config = dict(
    arch='uvit',
    objective='edm',
    cond_dim=256,
    targets=['order'],
    num_classes=18,
    drop_path=0.15,
    init='torch_default',
    learning_rate=0.0029,
    one_sided=True,
)
Rows from block 3, named by matrix and row number. Rows with one number belong to one neuron. Each number is 500 + 25 x the weight over its row's rms, rounded and kept within 0 to 999. All counts start at 0. Numbers have three digits each. After the name is the row's rms in percent of the matrix's.
# fc1: MLP up (model.blocks.3.mlp.fc1.weight, 640x160), inputs 0-159
# fc2: MLP down (model.blocks.3.mlp.fc2.weight, 160x640, transposed), outputs 0-159
fc1.11 106:472485534451481516472515506513505493454539489462424525528493532453518511491529482488461478478492486535529479450502474558477492517508504509516462499521471465452507524555507482474524482535505481498498471513495489477496490512488498503547505501542485525541502537516492505506504483494499480507489547480507491467480525472529516472483561492469532445514491555496488495521515506491500477511512470487490526505504498511500521539466500420487515515504512506498516502504480487474487514459520509
fc2.11 124:539493517519473486506512512489499500553467530527536491454491506461508499488484495518466499516504519493515531510499499442526452462462519505496508509502524474522491524473526488530498530482439499480526529516474506507463525478546510493451523477514502459487515490505472503495550465479448473487454516506497523520477498496514483507547473489571467493487494472520458529498491487506506523467497484549517472503518504460468457488522529507511497495502516531535468459476549516517497536516489499
fc1.12 099:490496524508541501465484500516471509508472496489547506499559493486496529516508514514525488510508497515527493460469496536529525436451549518509525481454489517492501518519515483513488506536504465493477491507511535569488527497507503486546497491484521529531441543527497502494547506512498531484491533452489507496513504481468487466528517473484509443512450509510520534510503514490471452482471543502501468492513456465529489531536481534542516512515530493514496527497543497514531514513503497
fc2.12 103:534540469457527516494527519466530492499483490512468496531514538515497505470512472524463555504492514530492523523496501494479484534442494496497531529549510481523502480508453483501489482529535497497499474493484439515506492511455460480473471519531548458544514520507542477513463479516513485497524516453494494452494481467486511501438506531463527490478523501521479520527493489463518505480511494500468519464487528513512495541556461502532462485507511512485485519482509483497504490452508498
fc1.13 099:506479491511502555480449523479464457483517518506467499445532530483511460478515463506510497495471532511519527505525448487507502499528497478502515501466515496546485533521510521505467460486483487477542460477497448449471487524458473491493504472508507514475511534532518518520472479505492479502479555522470478477528459504522453502510502486471496503508525482450475511498505488531487451533501504477513497491495451525489487484496455491531481434474478495512476491512479514480470515536491520
fc2.13 088:546495508496483517468487502463535492502509519437461494510481473552481496527490524539465543476498551503525501520509538500522495486495531456518456500521476452473473530522438507475451531465518488528520505505456551484525491515515497487524537533525505487509515487515477537476531491466502548535467508459541525504489510513485500502544507508442488499518507522487480508495488516508501483496506546521515503474550518502496470516513485519504493518483467499483508532515522540502539482511496494
fc1.14 086:517489488503494493511514506534473496479508479503468479473444517489468478488490508457484518516517485503462524463500457505514455492491485510469484573589509524492504504490489487482476535528473491550546500498516496504521474497485495523487483455525492471492485443515479496424475491516498493503475517504528490502507497429519471516478503537522517545505490526491490508518494499514488483542474492510498526498525441492508515477454470479478489516468469512485512475497482522479487442479498512
fc2.14 096:532520459516508506480528510459553504478479464501490515484526496511524456493501486519493510485483541506485520509498530500451485505469527467500509482481522518536499513528474483477528464449476493486535441486480504508498492536502521500513507551516484501549526493489497490534440516489472516516512566483462489476512519468494513463509481468478506503505471489532526501511498474488529526495504463488511514478468549515503471528500495463540542482527488505524534497503488456433520514541460489
fc1.15 120:533505509483469526555475486491510478466502464517474533493487504481472491528522521497490470488507483488505473482502501478447498530517502538543526493498515462451527490534542470528509517523470534485530480458503473515528558477523500468529516511459483501489508509493470532468540461465510495500471513516460488499509493482468502483519494498491489527500502481448527523512461456491531482535514555539546516457495485489509506464460518515493472494498490510523466460481507485451489475525472477
fc2.15 120:460468514524477494460513531526478465499520543495466498507529508473510518502495468486474522509517450511480543511485462487502480481537499488456452536481484532532494515534504490523473481502524490539504526509509519456463479489454497490481499479516503529497537541511536450497472553496502514508496474523528525494509539524486487480488505554525476496473474508498465470479519533566463500468477487482483505495461491524495499522526490516506530508503510498491499539474443466536537463524489508
fc1.16 078:508495513495484507499499496493498483488496508510494475502512517539511464537500474486542499499462496490518534471506499517539472505490469509505457494471505551487513461508504503504501500520506494495464528518529461497537524513468517522508485499539493501488432540523501552525456464501540479486499500470525469459466540470560473455522485456518476538481443456487483512516463465494487474491549487507542473494462486461481519501475538507478496485486490520462514510499493529440518491516513518
fc2.16 092:509490486539506496499483505499479492541479476516495550477500493511495517486477524512452496490499498520531498536504524483497524489486521471490533503495465463526466510485500506506541502504487524493507489540486511486497474467516504489488506480466489491521501452472494508476552518482444505542497527541468487584510478515440504542489473525514505488532497533533489508522520496500521520517449504494448546466524533535548485490508449483500517501527523467519459454524448499518487509471494475
fc1.17 082:507531495529526499503497473555459495507500493500478470430534491501532530498479526466511506504482499519489504505441459486454538532523495509499522436470512536504474539502491523503528572514496439488472523478533498512507521515482492482497508516497475507501522520541493495491488538527526535505473531548492506505517549512485489507504491487519484522463484474490513495533501509465506522458501530487482490496491446508523515519514489507480543548508498532528563507512517502511500548471494505
fc2.17 050:521520467532538513542493527529535482509495496488518495504496486489503451494506475512474520477503477506498502513484435504498500530509479499486502485511497489486514513506484498517521564504462510487505514535472518504496507476493499450437492491513530497491425490496527541469457478526514533490514467509490539476488497490536538502472487454496505488497479498475519534511465524470541467558491468460472460501536468540514505485498482483500507509480476569525480493539527469483500472456479482
fc1.19 099:503511522515480446517472496548535525500516468527538548490518469507530503478488502512451472473494554531493487507488481477525542517493508489456483470518511500483466498545500497477498511527491507505490493493515502514492482474523516510550463453497501488509519512477522503518494471503507487472500496500469540540477493488485498457484479461508539472449542477535494482499479526528432573508463534513503515501496502500543528461492505492484505511455482550542503505510512456523513530492482502
fc2.19 074:503494488528545509503495508496512483505467528489508476512469481535480498439530469521552537466498529486500464523494488527499469536487529482518498508517485514513528524470528539488517530506513464499499501509515540507489439504473488523536501504461516496498504534483502497511503559496535537496507501513527530474513483476438514476492517477491522524515503551436500507483466482474470465497491473471472515519469504471525487545520494535484477486442531471522505510510523472528502493485513568
fc1.20 096:519480503483475505509482490496509483494495508419494484460460468508460490508488473442490463504501477464485507482500471468466475525525478478516501494523487487520488534510509464472511462553478500509490482503497482451474510486498511476476465510496527479511495546472487538508493551525522458503484504512461491474504500465507457473443505490530470547534467485491543481467498481471516495516561491476486485510460516510475502488444485484500492477479493476438509512491509517501476468469476499
fc2.20 109:438474504496516474529507513504515476478498502557473488505487562484502488482522469535436555484480537465472485504477481493502426512441500493477511486508493528523476469462468525512467533449480522489501491516508487526509496479488435507522488508464483473476478452483489496484488477504456529500494531508511472485463494506493486510501480501480532493487488521509458536490486464507490493520475467501472518505508524506524483495540489486488480467494518465523448489489453515476531522491499509
fc1.21 110:537523504526486498519516538498536511508516532499479464492562518491505475539490536496502497478519486515541501533528470484468516513458496513482465491532499487512433512457484491515483474470511518523477461515451467476441504484485522483492522503474498520515508503568477476527480462539509490487483549533464498519479510489482484517538524516533524517500511499528503480524454543513507491536474507469463468522534526506515477492483523499550536491507498493499499495458553531520495493495504477
fc2.21 107:507478537512447499459491516471519511502509475502522459468459519516472487496480493515438470517498464460523491508496484507510493466518515439517510490492457546480487524497518527495508527468498503515474517493504504529495520523533492465453528458570469517500473542546494499501523517489492515489525517486534516478508506502516452440475503488483475502490547487523496487465489504497481525475549522526487487538489448491516493477497522499469544482465510446520493531511491518520508509498461515
fc1.22 131:540472470487505501479499507507445493533458506521484518494478480490505534534488524526505493469496478499478520513474413485465541518485520522514483496527497494540475520486513499511480470546515487533520473541515461501498524475480509491548468482498467472513521516507500492516494506441516499472524512502509464471447473510475475503506446511463503459490532555514484506485543527496451476511532490447495479489509460489489527527499500445458483521477502512508527510522476495515496532502509512
fc2.22 133:517445499503511518434519484514487477465496490498489497506462507493512492491437488502487496490478514521499489503495493481468524519507524522521481509502508484509517517520538528486520549530527516491527485505522531525518487528496462459548491454493481493487541492501503463523472487491524490524525499493537448485533488503528465525484497512466488512461496571538513475505522509458475518524561511480498471476536465514495541535532491511462566488523519498515489502535448492511534467490492496
fc1.23 109:515534524479501472507501508523533507476577503456503560506506530494509528461539512495496483501461503467518500482522496479512488474469466519536493539548468507462491515531483501485513516476485505456523485495498443504489520534499520473464480547505469495506508505497500512484534476475460512512503529497491460497517511493535498508504501552486494504554488517479491482517510481487453519500474484510531480423530471513488490474487519519522498519495492502487445490448514538471498543482487544
fc2.23 121:519480508487480522511508482477481510511497520527453466480515472477503470498492458458471538505508516542502497506477512484472516526509534532482477492510503479484496493488511533499498523480474499519496490501542505477477488505529503519514521442504481472524531501585530499501508524486505466491507503460495534488481494510485498519505505486490500529424568485536456487490522529469505489492536490487488495538513460497497523503534453460500525457534517447510518535515503475500519525438491443
fc1.24 107:541493486491481480527550468543526543511482542498518504504458510493517507505496481526500537503488498512493505445538519506485499463500544501495521531548543483457482509478456509486509478500489441470448522517531465473502528482489527514505460468481491469515431492485488525501509495492514506451549462525492544481501535488500525483507496532509499514509496490501513523511485518503458485493486531476475502471500466529542453500501487512509533476501501549499499517472511519528463483492456538
fc2.24 096:512532473491494497520477535523512489471489485490482510515543561530525503508521484502525483492483521466530495537475496532501503527502483476489509471474461507519499513492460480550501517431492574510532501569511476497482498524519516513531510476476511507495488524463489470514479545508479505546515532493526513501484467480465465486479501517522544493525501480485480503478515500527476498485502476513481450462549454502497473504505463458541520475516452485506549526488476503510532480483504524
fc1.27 129:533503498516492569548494483500503505469504556487503495505470497521541473491490461496513533497480481538506480501523478507538506494494519499519437499508519481505461534498510472502519540488481515465512531478482518523483515469535521519527476535507457520527510554540534489533503507498445502509506505532536525514481511546525504495500510521535522491519520527512448554514495468572509511497493536524468491507492510505529515464492468476481489544462484495536496514481508492496483480505535461
fc2.27 141:446521501487505449467505463490488515509481469534522509494480481480441522512519519503488427547535473473517488508497557477486477497509473508452529501466493533490509465528495569514457496496529502517492488516533480505481474525470538448430489504511516501525515483496450496509535472476514481493542483502486510507518482478479507496483501506505513495497514475530501441500523511483492498485517470483536514484520493520512513519501503480539550468505522504492496519470494498531500542500447517
fc1.28 096:481489505541496435502483519501507503507502485489555464455456464465514536491533509479560464510503509532479540460473433511490501527510477515500480486499476499457495531491460498539500534536473460484506470513495509506495513487481529515472540483505505500547444529469494457505522522519473486498499549475525435496496527497516511472501500502464497483509494493518507529526488522486487491504507481497483482480489530504477501506502476466502529461550511486535468473442488493500498485482510470
fc2.28 106:513488526494468494467503532492471489506531471519497531525511503503488455519506542439519541488527457474531469480487516521535498468483520516514558509493527543503517496511533532529467531489489504481479500521502447497498518463533508482500513483525517523486475452504510501497491494500499511506464474474450481452495488512494447461473563529516521550534471519490508464483508510525531506464516480443463524493505507524508521488468466512443489513503499522487487516536487532527513507502492520
fc1.29 106:536519513484534479514532497476497457507498504564495501495518478477508478469509502512485492500459483480492496555520475519494459525497497435518473500502491532559462487485487457529502462530468506532528503513494467452511515457509491505462508534526491529539499511514478460496495494511486493504535502488499460558543517503516471477493490487482465492520551490498478477461486488497496480517499497471501475502530464488494493476468477527517504478504514528549447504517496457503535498535440523
fc2.29 088:464512528509463511476490516525507561492488498510490486500490516535510517528427534514525471492502500483498509478532551487525518517487542482509435500544527520509503504537506545513504475492500526487461535521512466514513522514505467459521541525522492534487517484539476519519503484475475549501533498515494503473518484470473520527547498507481457485458488504497486496510498458472535517540481538507524526526536510461491506473520539516502499487476493529502494497533457547498507459474529516
fc1.30 083:518545454498524508525495485540506514490498456514449470454500530519494474507499472477546495492553488478503516476458485546488483544492502514479538517477510508493485568460466482494479551563493483473501485507476507510550489507486512477514520488521502512480485534498490517500523512461489485511510495503496531472468479478507519498517513485543482495457495516530494533515462482501473509505533500516480508485512505479556485509526549546481494555481430481503513487485465520497494493465490506
fc2.30 066:499505481495466507476490467474489497496522514472532544495478460505554525493510515511458500488453513553486502523483470539475524517497468488497491507516525515515486546481468517480558450520531511513475482484507484492493506511480505485532505481546480485531499492467482496495474454527488546495480489487424494540501509487479464502517516516443478499506502504500532504467560477549464510525532493521500478478525506524486508514485499479469497499508570491472522473448507501525500512517457508
fc1.31 111:507486484449516497499521503497468472502533483478495522490443491468499490461515479445476440480514492447509516473544485520530507509480513499533491452578496509475482564537528483466493450537523455487538490482482499517510510515518478459495481519488497503468507493503507484513505490469539508502478539490530505469499495523520505490465537497505506511507505482501538487536527499519488481545469507518489496503523494522499470455483523481506439479522513522515484511510507481431481533500492509
fc2.31 141:450507512508488463518456541511539472470496472477498521475510548523527504477505508536526527504451509499471484498507492548466495537474423485530526562482496508508526532507526500483507473531497501516537477455501496510505500468467470532463472480499489513551503465485523507478508545530495514500509476472477480506492485504511467520476468539512524505512473491452563512494495479525504490496490481515500511550499490499530514478487506489478507471477479526512514467456484524474454530518502473
fc1.32 085:489512513519534537511488490518490504514481503531498528513465512496502492508480528483497547484452502552488475525442517508487503534490457522432460456513522552522462569477508487479484555506501497487511513507538465474488466505496490519468517521503467479545509529548496503474511479496490469512523511473512493529558507506513475472476499516552505499483504498475526502520517522522510514487485494502491514487463483496508504462528521539515490492469490550469533508463485499542553519507527510
fc2.32 056:479458436548560494526521472505568511471492554491497485506511486525460502486494502499502490538501498489504474499483476472461498543502501508521515495507516511497478499468484531474493478534512513519479520510516478540509493458502505494486466551494518534451486523538546516525471540473484559459524504500493478497455516492505466502515477510500473511475494507472488516465494481516453492548538513499533531500509511527509489504483486497453550537465517498502488523534458483486516515492485522
fc1.33 117:508490507529513507498489557477517507504549554470494454492499461495478504507516548462487493496486433457550513475417525496515480525503520493534505476537463481463529563474461467512503503499508487530497481517503492505517492463488486526521509469514551531496462512491472507467514495503516522484526488468531478482481501503454459529551483503482503511527470531471482501512465492504494447549500513510480471487513495520537479486480512496531504529493497474478510508502521500513486495498507483
fc2.33 152:414479482490505482495503519514483488495473466510492490474540479503491511508513489523527490488481558484526501528507499516516462487508474521474485488510504496522546525514482490544537481486482482467483440493520504538458473458493511493519484506517507533515496483493443492498519461509510478499562479547492493509505523492481506460546462466513527503462514522502479525456513536486510498513504479518486459493487548523492486478525466492511499508531510495520506512483495473554482476505522587
fc1.34 099:487511513503501499489470498511449498549486511498493526510492493531515472481536528487494511523516490552529548497483487488519493479553509532504463465516518530555530528505471509544499564516526517463510520514504513522576518483512489499517504535503525516557515498438482486539546483522510519473472550490492453488527525504473506479491526543524509524478503538507458526527514520482502517512494514515474514490541521491519498467510492489464497545524536506540526486506512482493494516485500490
fc2.34 126:526497536535483523513524523498539451456553465505512493510504508475497519528469491505489521473508538445492485549515534558493490499503526490469495515497490512485475510547534489520525482481491517503487501497498484504467503515475499498527484531493495472456486488524545511481474527479479469505516486460538538483506504553528491503498553492502553489540499528553494475475458486485495487487491476481533511486460477476446541574474491492505519481466506511473502532513490520474512516492506506
fc1.35 106:483504514463554515533499485497485474448497461499495520492505511476487529509504502472572467500494493490507488531498518498516486531515456476501486482465535499466526527509528488505539523461518511573495500511493554525492509504447463514500544480539494541525483494512473513502462541467519538486558526548540468499463486480526513529487498458463488480512505513497490526547524508503494489509510482486502485503497504518517473527468493512512493491540515486473525493514522515466466497497559492
fc2.35 109:543537516568467495478519499500521505523520539493515506482505491560510474486495490506448539506522493508500520506497499453473506451469507504487510508515471472509494497503459504494489491546488542495527525491535452484510485511563504496480476530493474477514503533461473512528539476547499463539465486493431505480555503503475504470528484529524525524514501490528496503496486479499504496466488495499510483484525499494491548484528517515497532497462542471551443522501500493501517500541504523
fc1.36 067:552515508533526490494460536504466485495460510488505505520480514530443474496523504482473461502467527507503501520504463468475461535463504509478538508492465494499494493493498479534526512497496495497505511474523563514527488465488525485505533480522523512477500504513547484489515513529486526514456495521525514471527508458517539501543540496553492491526488524515504507471529492477519516486528505489483467472560517538530485511504504466541493536524517486510513535553484527529526494574472482
fc2.36 082:447505535460504517509524497507549551503531521499509503474545503476560509482493475538538551500529484480487502475482519536484553443526503509528476515495538545484496531535533517489510519470480510488505483500453504500510531535515476537498492543497516467507468508505454511493487485483508481480514503505487490490502495500461484521478436510484504515503503498498492530525484494500468504496492482506555574506456505463500522502495517547481496489461507527492508521496474460473469504460510525
fc1.37 110:525466485516512479486508511512502486506450486502465446470510535490521482500508482476474477472435501492513525488510466519488481519483484528507516511507492525512480496478451488505504528504499486535519514514505517470503446520458509491484491458493516519514486506561474481512513559482488507483488524518470511473449495483480525531478456480530484479481510488470484512494508513494471483497506480501451479513521513502514502544429455489498468482465505483500573528498526514501464533454559472
fc2.37 113:491490498508497498481499460514491467486537515520507501505516483511538507502477467472498481553504489502520521466483497496512529507499466496482485512431489467523497536507467526483510489487498500506492503511503499554437516525494427492513489499478467496494511551433525492498460461530505431553503517481512532481502514528536442470520475500504497488483492530571502502532486494510483524506504509492523487519487483484447497511499526519488517544524528506501469505553465520513475493512469519
fc1.38 098:513522543492543489493461500510503482506478552505510568480509449468482506529479504504448459505509498506551473517491481534552502512529491482546484526467491499492490497517508472497482524505484518464529478450523499514505503511471479482461512482492512532507463520490498469492516512469502508460524512528457547502537497478451477506491537457507476533457483522480492491516511470525529503536464509512537428478456482501486517480519501509477499486475489528524494518492505479504543466489499483
fc2.38 107:502486505518502517488537515480510516536519532550525482463527528486486496474481526514506502536497501477470512513486486529517499471499510469504494497500520533519520488486509498413498435507512487493478492530513517481495503463480493514538560500457503516480461479503545470523479486541508495499461506507504535488547455535512483492554523480515505505505484524469478508470548473489560458468469476502512516482531501482476496489521514487527454473482509527483542501541510546504460485528508488
fc1.39 105:515494527465516495496465461499475483470497495497469475485486478496516479499466471487491486488494479464516510446498478541487517480490509550497470558499453504489456517462501478494496500456509478549502487477522467477487504497518513479461516473527460546478517495485554471475517487473489517501440518537517505517484481551472529522532499470510514493487460527523473567505481476504511474507493528494486449517529483484487474517477497426479489496517485497520504474512492494451532516504502480
fc2.39 112:494472516512510509542524475517493490527505532486485495534501468524515487491520499503485485503507483496501518534497492551525511480521490535495497491471500472500512480502519501501505541511468536505493538503505572525499490470477477545471504487550493464507503552565511478484461539527462478506525452488540486488469485462510522549501514538473504493480541502519513465522526526521443510476503502487532502496450543549534488526523526526490490513497465507465527544498470501541489473491499531
fc1.40 092:510484487535475535504517554497498505467493464536516511504520521504561501511535504502499487466485511477479495477514510471483488449538546477513508518519492493514510532510456484513497536500433501464520495485525518508477536457498466525529488489511492487490512491511508485547515482520519504495552502512554529496517482490516483491485451471474535473531524493479511494469555507449484525528477531503539503516532500457519502472461513500442512486499516494460513533476459514542505532506500469
fc2.40 097:508484468504515469505510439504505497539516486487491537474473501476489494472522505521498521534518512525489522496504534550518500528498478498477484480450472466438529460476512507451492514559482493535493508488463526538482458539510518520496468514461491525497477512451496471509503521533470449477485496536471509488507540484500501532505566536495520524497529512520502492520485495508548498497509481544492460480489503519489546510489484549542522509516501504520500535508510470465463497530508514
fc1.41 100:510461486478505498512483541474503539528500520500502476495535509506543522517508507450532485496508489468511508482476514462471475526489497458533534455531506525487463471473489494537545525461471515496460490525518495525509515489550488506498551522511473468516537480518505507537495483531449477532497529529532503533497513487484486515497509493526484521525492524507495453505477499477530521513493506482489494475473503494465537435479523518460514484571500510545521524456496497490495513517475443
fc2.41 094:532486490552499491550502494530468468455499460513494479473496516484456501491487524531491504484497471529482474543499484558503537489520482496499446518524483511518501492498513504477482494500515473473541518502447495508475463484494512507518467471444500509478485563487508488476499532482501508504497467488487460474505506500490542465510481530452508484476489485462529515524532492519511523487507479528493460517547527531503462553507465486495501450468518496460488483494531501529508456493542541
fc1.42 104:490505508509491459536491586507506518462459472502434486498507493536457526450554499484454475499466495508530539524469513479511464508498505491518484502451477491461486514487518524502468504509528484530503446507485479480484501518463501508474489479468473511541497492506504508487497523461494461540501487510546502473490533506440503529476478532490505532528506507493485478500513507462509489492527487536472497534466533497517509491487481483511478524538517509540523490479521496486465496443499522
fc2.42 116:501523501507478563491471480525484480516527527503501530512500509488542500537491451496516505493468484503438499507504483505479504489502513472506475492508542509504512494485449486548547485500495473462491550469504479521460509495540460540495462473521486525493498509528553490487521445549503444469543495510512516454498484498543501481515509480499518482478508528542509534525496478546493469481463506492525504494495464526530511459522497497497501488501502505496494478507496548575502486537523487
fc1.43 071:492462486540512532490514475545496519520491492472476544480547501497487513513471535510484514494501511522529514518456505533475520506526452548453509457524516522510477556509494519510487539508517553508472509496505470536510485515471487498492519522480465481513514478511494494506497535471498485516520508475528496478491528486522542464477525496547513534470482521491518478520493445542509542493479506538521506477473467514575487503500496516503505515443519497484495466476540514531534461471500528
fc2.43 042:474500519501503501528473531446495504493512518497510558509465486536469520521509495474524470504461501520471509524522518497522524511529534482492455502566511501507490526459483506497546521511507522530514541483480475509507494491491492516469483495476483474531468498541488514480502547507500543438511537480486490480480508539496509515515537483449487538466437492475475538495492483507504542531534480498507547523515485522474535465478480506456528524497527527524485504536496492531483490465464507
fc1.44 096:505499500493534509467450528505512524479492487486514485448524507484492490531436497508471463500531473490491480504492472454487512518486498520513518483488537494522496492480524486469478544464550477533514514544537534530512521490515477470500497450521500494526475539485502522509508522502499559496509522532512440498475484467482491554510480558495523524469476517466483496468483489513530448514510541507528505507539483487512498508486477499521504481507556493490519457533518539513498491530485451
fc2.44 093:517521504503506457475509507521482536502555512535475519518505474518467519475516498548505548495534494483489494528513493532477471475504506482524496505512516510500478492506510539499528476507489491481476491452492529483465532495530519461515512554496509453499490519550455509484460490522493452496489482483544493489500513531445468524505471522504452520467555501475485534514489518476530494452541527509508529489510500457482464463504504492507517509456455493526476553541485488488521531473505502
fc1.45 076:511481499475492485506532495530490509462501490485527485462475526481490450486476456521487498498484474492501485475520532558494500486483453473507508484518508464507485567497513489486490528492446537513500479500548515508466530519447476495496482463473508475519455485537487479517486475472476507501494474471558515491478506501484535546520445515493467503472471491536543514530471509508531467533474557498494462488508452527502497488464495520492514464496512499492464516480495524506452503523477482
fc2.45 052:498532462509507501532490519517515479498523494422500467489500533462533491506496516505502506473479484497511568516515517491494494488506546497493522484445524528533467465483474505536486517520500482469483479460464472461488536498476484489459530494485519511438482554464469501517514515492536440496494505474448527535534455478537467507504505505531495478529513515503495472490475528489453469499487477478477477478479463481482511488506512488500479483480510487513509483547492481445514510513491505
fc1.46 072:493499487490493513504518506496477512484496491506506521481514533512454489528488501439514527523467484510528521470458476503493521521534475531469471498516510508511432534499488474492503523532493498503488474531519437492472489513537487511496517493507453482506504514560506480482530539472479477509543493505522489481492503497501491486501493490507529548452477512462537492528454458503505538545475515539542454474499468562535486490480509530499465542479480523486511484487515533512528519446480512
fc2.46 058:455500532539564501511463516513509503527508517513492524476509495516469503472557508477508509481485488489472485512454501495489531521537518511531525497503492460484459511493515474505514511532493513545481491514470497539503543509475484515510548534505496484516496549538516515534476475511509476466501542482523510487483470534503535507494503476499526519470510504447477492472497516494512531501511487561486503523500473432507521515506481506475507506478483510470466495480467546548511447426487515
fc1.47 102:447546510501514500501503514543480538477522477533527526544500525465468456478485503520511503502465502492488494501504503528518481511476544512484502493504460517514509500516461497452461481493465502492471513494505509566472494529560471489451520512520528484511531534519514491519513523574483491505481488521484521523535472490500524495519492539514509487457479451489487490524501557529512491488467456512491494551519485515483466484487488502535496524528526529542487467521519488488534528488513475
fc2.47 091:542448481497529468490495496497502425512494538494509471496486464551503482539482517514506491521524516517506465498486477493475543487509469499497486470479521460482468513470520519490517477454551481505511478546497514477544495465445511512505474500528468529522535491510546507527496491522535513503499475533513495471476496492520467503498497509494487529545514513517524473504476473504465547485584558504506539455503471496511513489502488495510528538508491479481508514500468476500476503527525508
fc1.48 095:508501513438525503512496521519524493499496468505506521517489503498509515523455495519496510528488516507517483583532505501491535437504503544423470460474518562492462544495516515513492496510500516511500497485525486547504517482472480526490501466503473525508492521493497478535520495502505494472532544517533527479507497545472491508511497516497480485442501495523476507531496503497529549508523509478490465450489468470498537489481555507520537483554483514515514475471548483513498496529485510
fc2.48 088:485528477505534453472499508463528489455474540525511491490485500512506475505511483484481493501520490509520488525550518531494494523493498438491515531532517474468452511504488519454530493504540519527520506488494482480500457472469494535429481507518525517473497505568498510512484523502459509527499476550483462526456488518496504489455496488509547474546476472471498478516501500469474520457498507471522539483490485455467497464457484475494515514483510532486496468488481477486532505517462500
fc1.49 096:487508500547508501531526521524483521501486530538483505518473469477462536514545546469538499490473517536536511459489470467462471499527451541498504504471492475523495507453500484496504466502514488457476493487495513489510507510494474493478495451481526438547541485502486544447462502498515485459501479518521547482494540537516492516468459497487516473502491503516499517512494478496459501488503489503488517528509555547512488511517511470475505505495539552510517472515503499462460540495489524
fc2.49 098:520529504497538510470476480488503478476494460463506484510488480564495486474496498549434486533533484481471492563541526485498485461517521461479502498512500508480512535565491503525468533526485549536497486522499499530478520527505475472517511516548521553510506510523539495531491500493494480509519527501485499528489467467529522463531526508504476533527531504504489504476481532502516489501499524485477493470505432462500499479505480524520481522485465442508482529513459483522525506495504502
fc1.50 083:526491514541509509491528456538486522519498497504499503484527508485542522485537532532492532493501520526530511525513514523493502501520514538538475482526534544503516495541503507540514493497526529533523529493477465501505474517495498471489519488512512444504527511532465507503493541553510539483539526554516530555521519461496469493465496494516514488505533460507484514467550545547475497508528501546465499458508513518495486495527505517539479537513511523518566510491481532493527486505476479
fc2.50 093:503477522477518500523507489486493477498476489462549492522504532513511530523494515504480511512456533501501451497527541470512516559511473496448506501466514509499460493448492506461467501523497495492511479476485506548510485508499467510526454500461512536476522517511483478503517515515463524481486476509494517496515470526537442477549479520556481526465499515496518517509477502470464506522472533500559497494467505499476540516475539537481507506481460475469497501502453493503524561536524511
fc1.51 109:525474521542497521478548473483479493508498503470487464508511510521519506499508525514479486526491507493507449469510502465506510494521481478473465511547509462436487494486569491486459499505483528504512488487552523512480514545482479498466482489487477493504491553498497492480478462499468475560491469516445492535492524469544537510482474515490477529507474492520493487500547528516490502526485465526509469480584483518506461456517521505523511472511491541508504499480544498488519518493515501
fc2.51 099:467508494472484453485458527527504525460536487559510500506490503517526477483473478460498492498450485499485513551463511545539467463463492516528522514498518502544492514491451495512557512494544474525519515491477479486476536481517525530510468463519526515511480491498516493474540510500511536488520543546545493504495478494481463452520536487508509461516528515468484472524493472509502523485506509521489548530451518500496527522473464498505510496505474477493468522483462484512511507489519458
fc1.52 090:444492523518527506508488522501493510540496492480557521503482451488509477471532511485522495465471525478493480469491486505482503582522465446492527505517480470483454551504488478488497480495512503500470485488515487511515518511495484478510556512473468498501523517478500516485513497535539499507469511447573502517504513516517517496444508509473505487504502501492478504503483530484469450535520497531463515503498523531509488456552495478524478454469550502490502485531492543480458483497498519
fc2.52 084:532516500518506478506535507505497498526525494526508495526503493450525524481473505506482440518520512513532523508553500489528505493449538502516486510526496484494502511443470498484522491484481531492487522508526507520518500444504519535502450490519522471440520503496485534510535496482525498499480495537475509523537515439528508494514500490485512460517467536505462495509516478515498471434485504453476496514487503510526459489484449541518493528512543500448557523530533515485472464487492499
fc1.53 106:496531528490479489491445526491474494504510457451450513498496485517498455458470489463455508502506506496522531494509466497533492486486477481467446516546525515511495506522484459504470503556500465540496502468494492490481495470455461519509511525533497540469547512513482463512485498488510507526496509501513493515467474497520547491496497518511499543503500470498528476516486477518489501515472426505509476485499468476476506455434518510468470489472450498458484481532465500493478526488505511
fc2.53 101:513464481493521516496549549486458526476504455486515508516440502509491474456489494520468483466489496462441509479498502514445540525486510482499451463520524511528472500526483467475536475499527468541490479536500425490487506514514493487501518490534512497547536498539487491514478477505522502498532518502484461501481469468512494502481533496476479534505506483480547532533532516522494518531512506470517496473487473463494517503483479477514492494519470488482483546485537512480532515487462466
fc1.54 085:510514521517521496518456529536441493520477473505508452474467521487511473456487490495506546520450491507497500491525434490498512513519485493523503506502470443476507489464487494489481476524516496478500483507481501498472495498524531504511479482498466520521509518494487486504471503509539496492528478532452485482479437483534539491566512462489504480464489474481475488459510475491501471477503463524516468457537505534503514490485536537507466480497518435506527475516491497442482544490524506
fc2.54 076:483498495545500526475512468470536532453537513496508510516475471515484500526492550500510474464507513482511484483471512503489501491440511521483489477512511523462460462529485486502498560477449526518514555475527520480516503491458505517456534514475498503506475515510518489489503478503479491499467505463507510505492524477462448507469494528519482510555546495478511497528478500501496500527479503480492508537517482482467493502505439485521528545512471577450486537498493526523514474500470520
fc1.56 117:496501513516464507465528492503528482521510503506474505498536501479542512500525545485457537470479528494496514483516496490476521477464519489513504517488484444525489501527457504478491505500487497484499485482501454446508490487526492466482537459517496526492523511525494511525507495509470493459502511445500480505562526435477506466534477514413484462526527471479496513504514499452533518552490462510527462494497477498525540454481464492525473517503514503518509514468485458487537486501487497
fc2.56 102:521496550502498472484522515531544507539472488473540513531525538506487492504481494528541473484515489495494550532506527542444483488472513443487512504537483500484513517478491486461548474579492537467476496533497463536504493472521546504466490544516488472507456514511471520492530510518500492478514474518512525521537510520500490522477486483489518550512519509481468472492509499462503536500486477476492501491529494476499555506458499527551524499542519491527477501506492495493514524493469505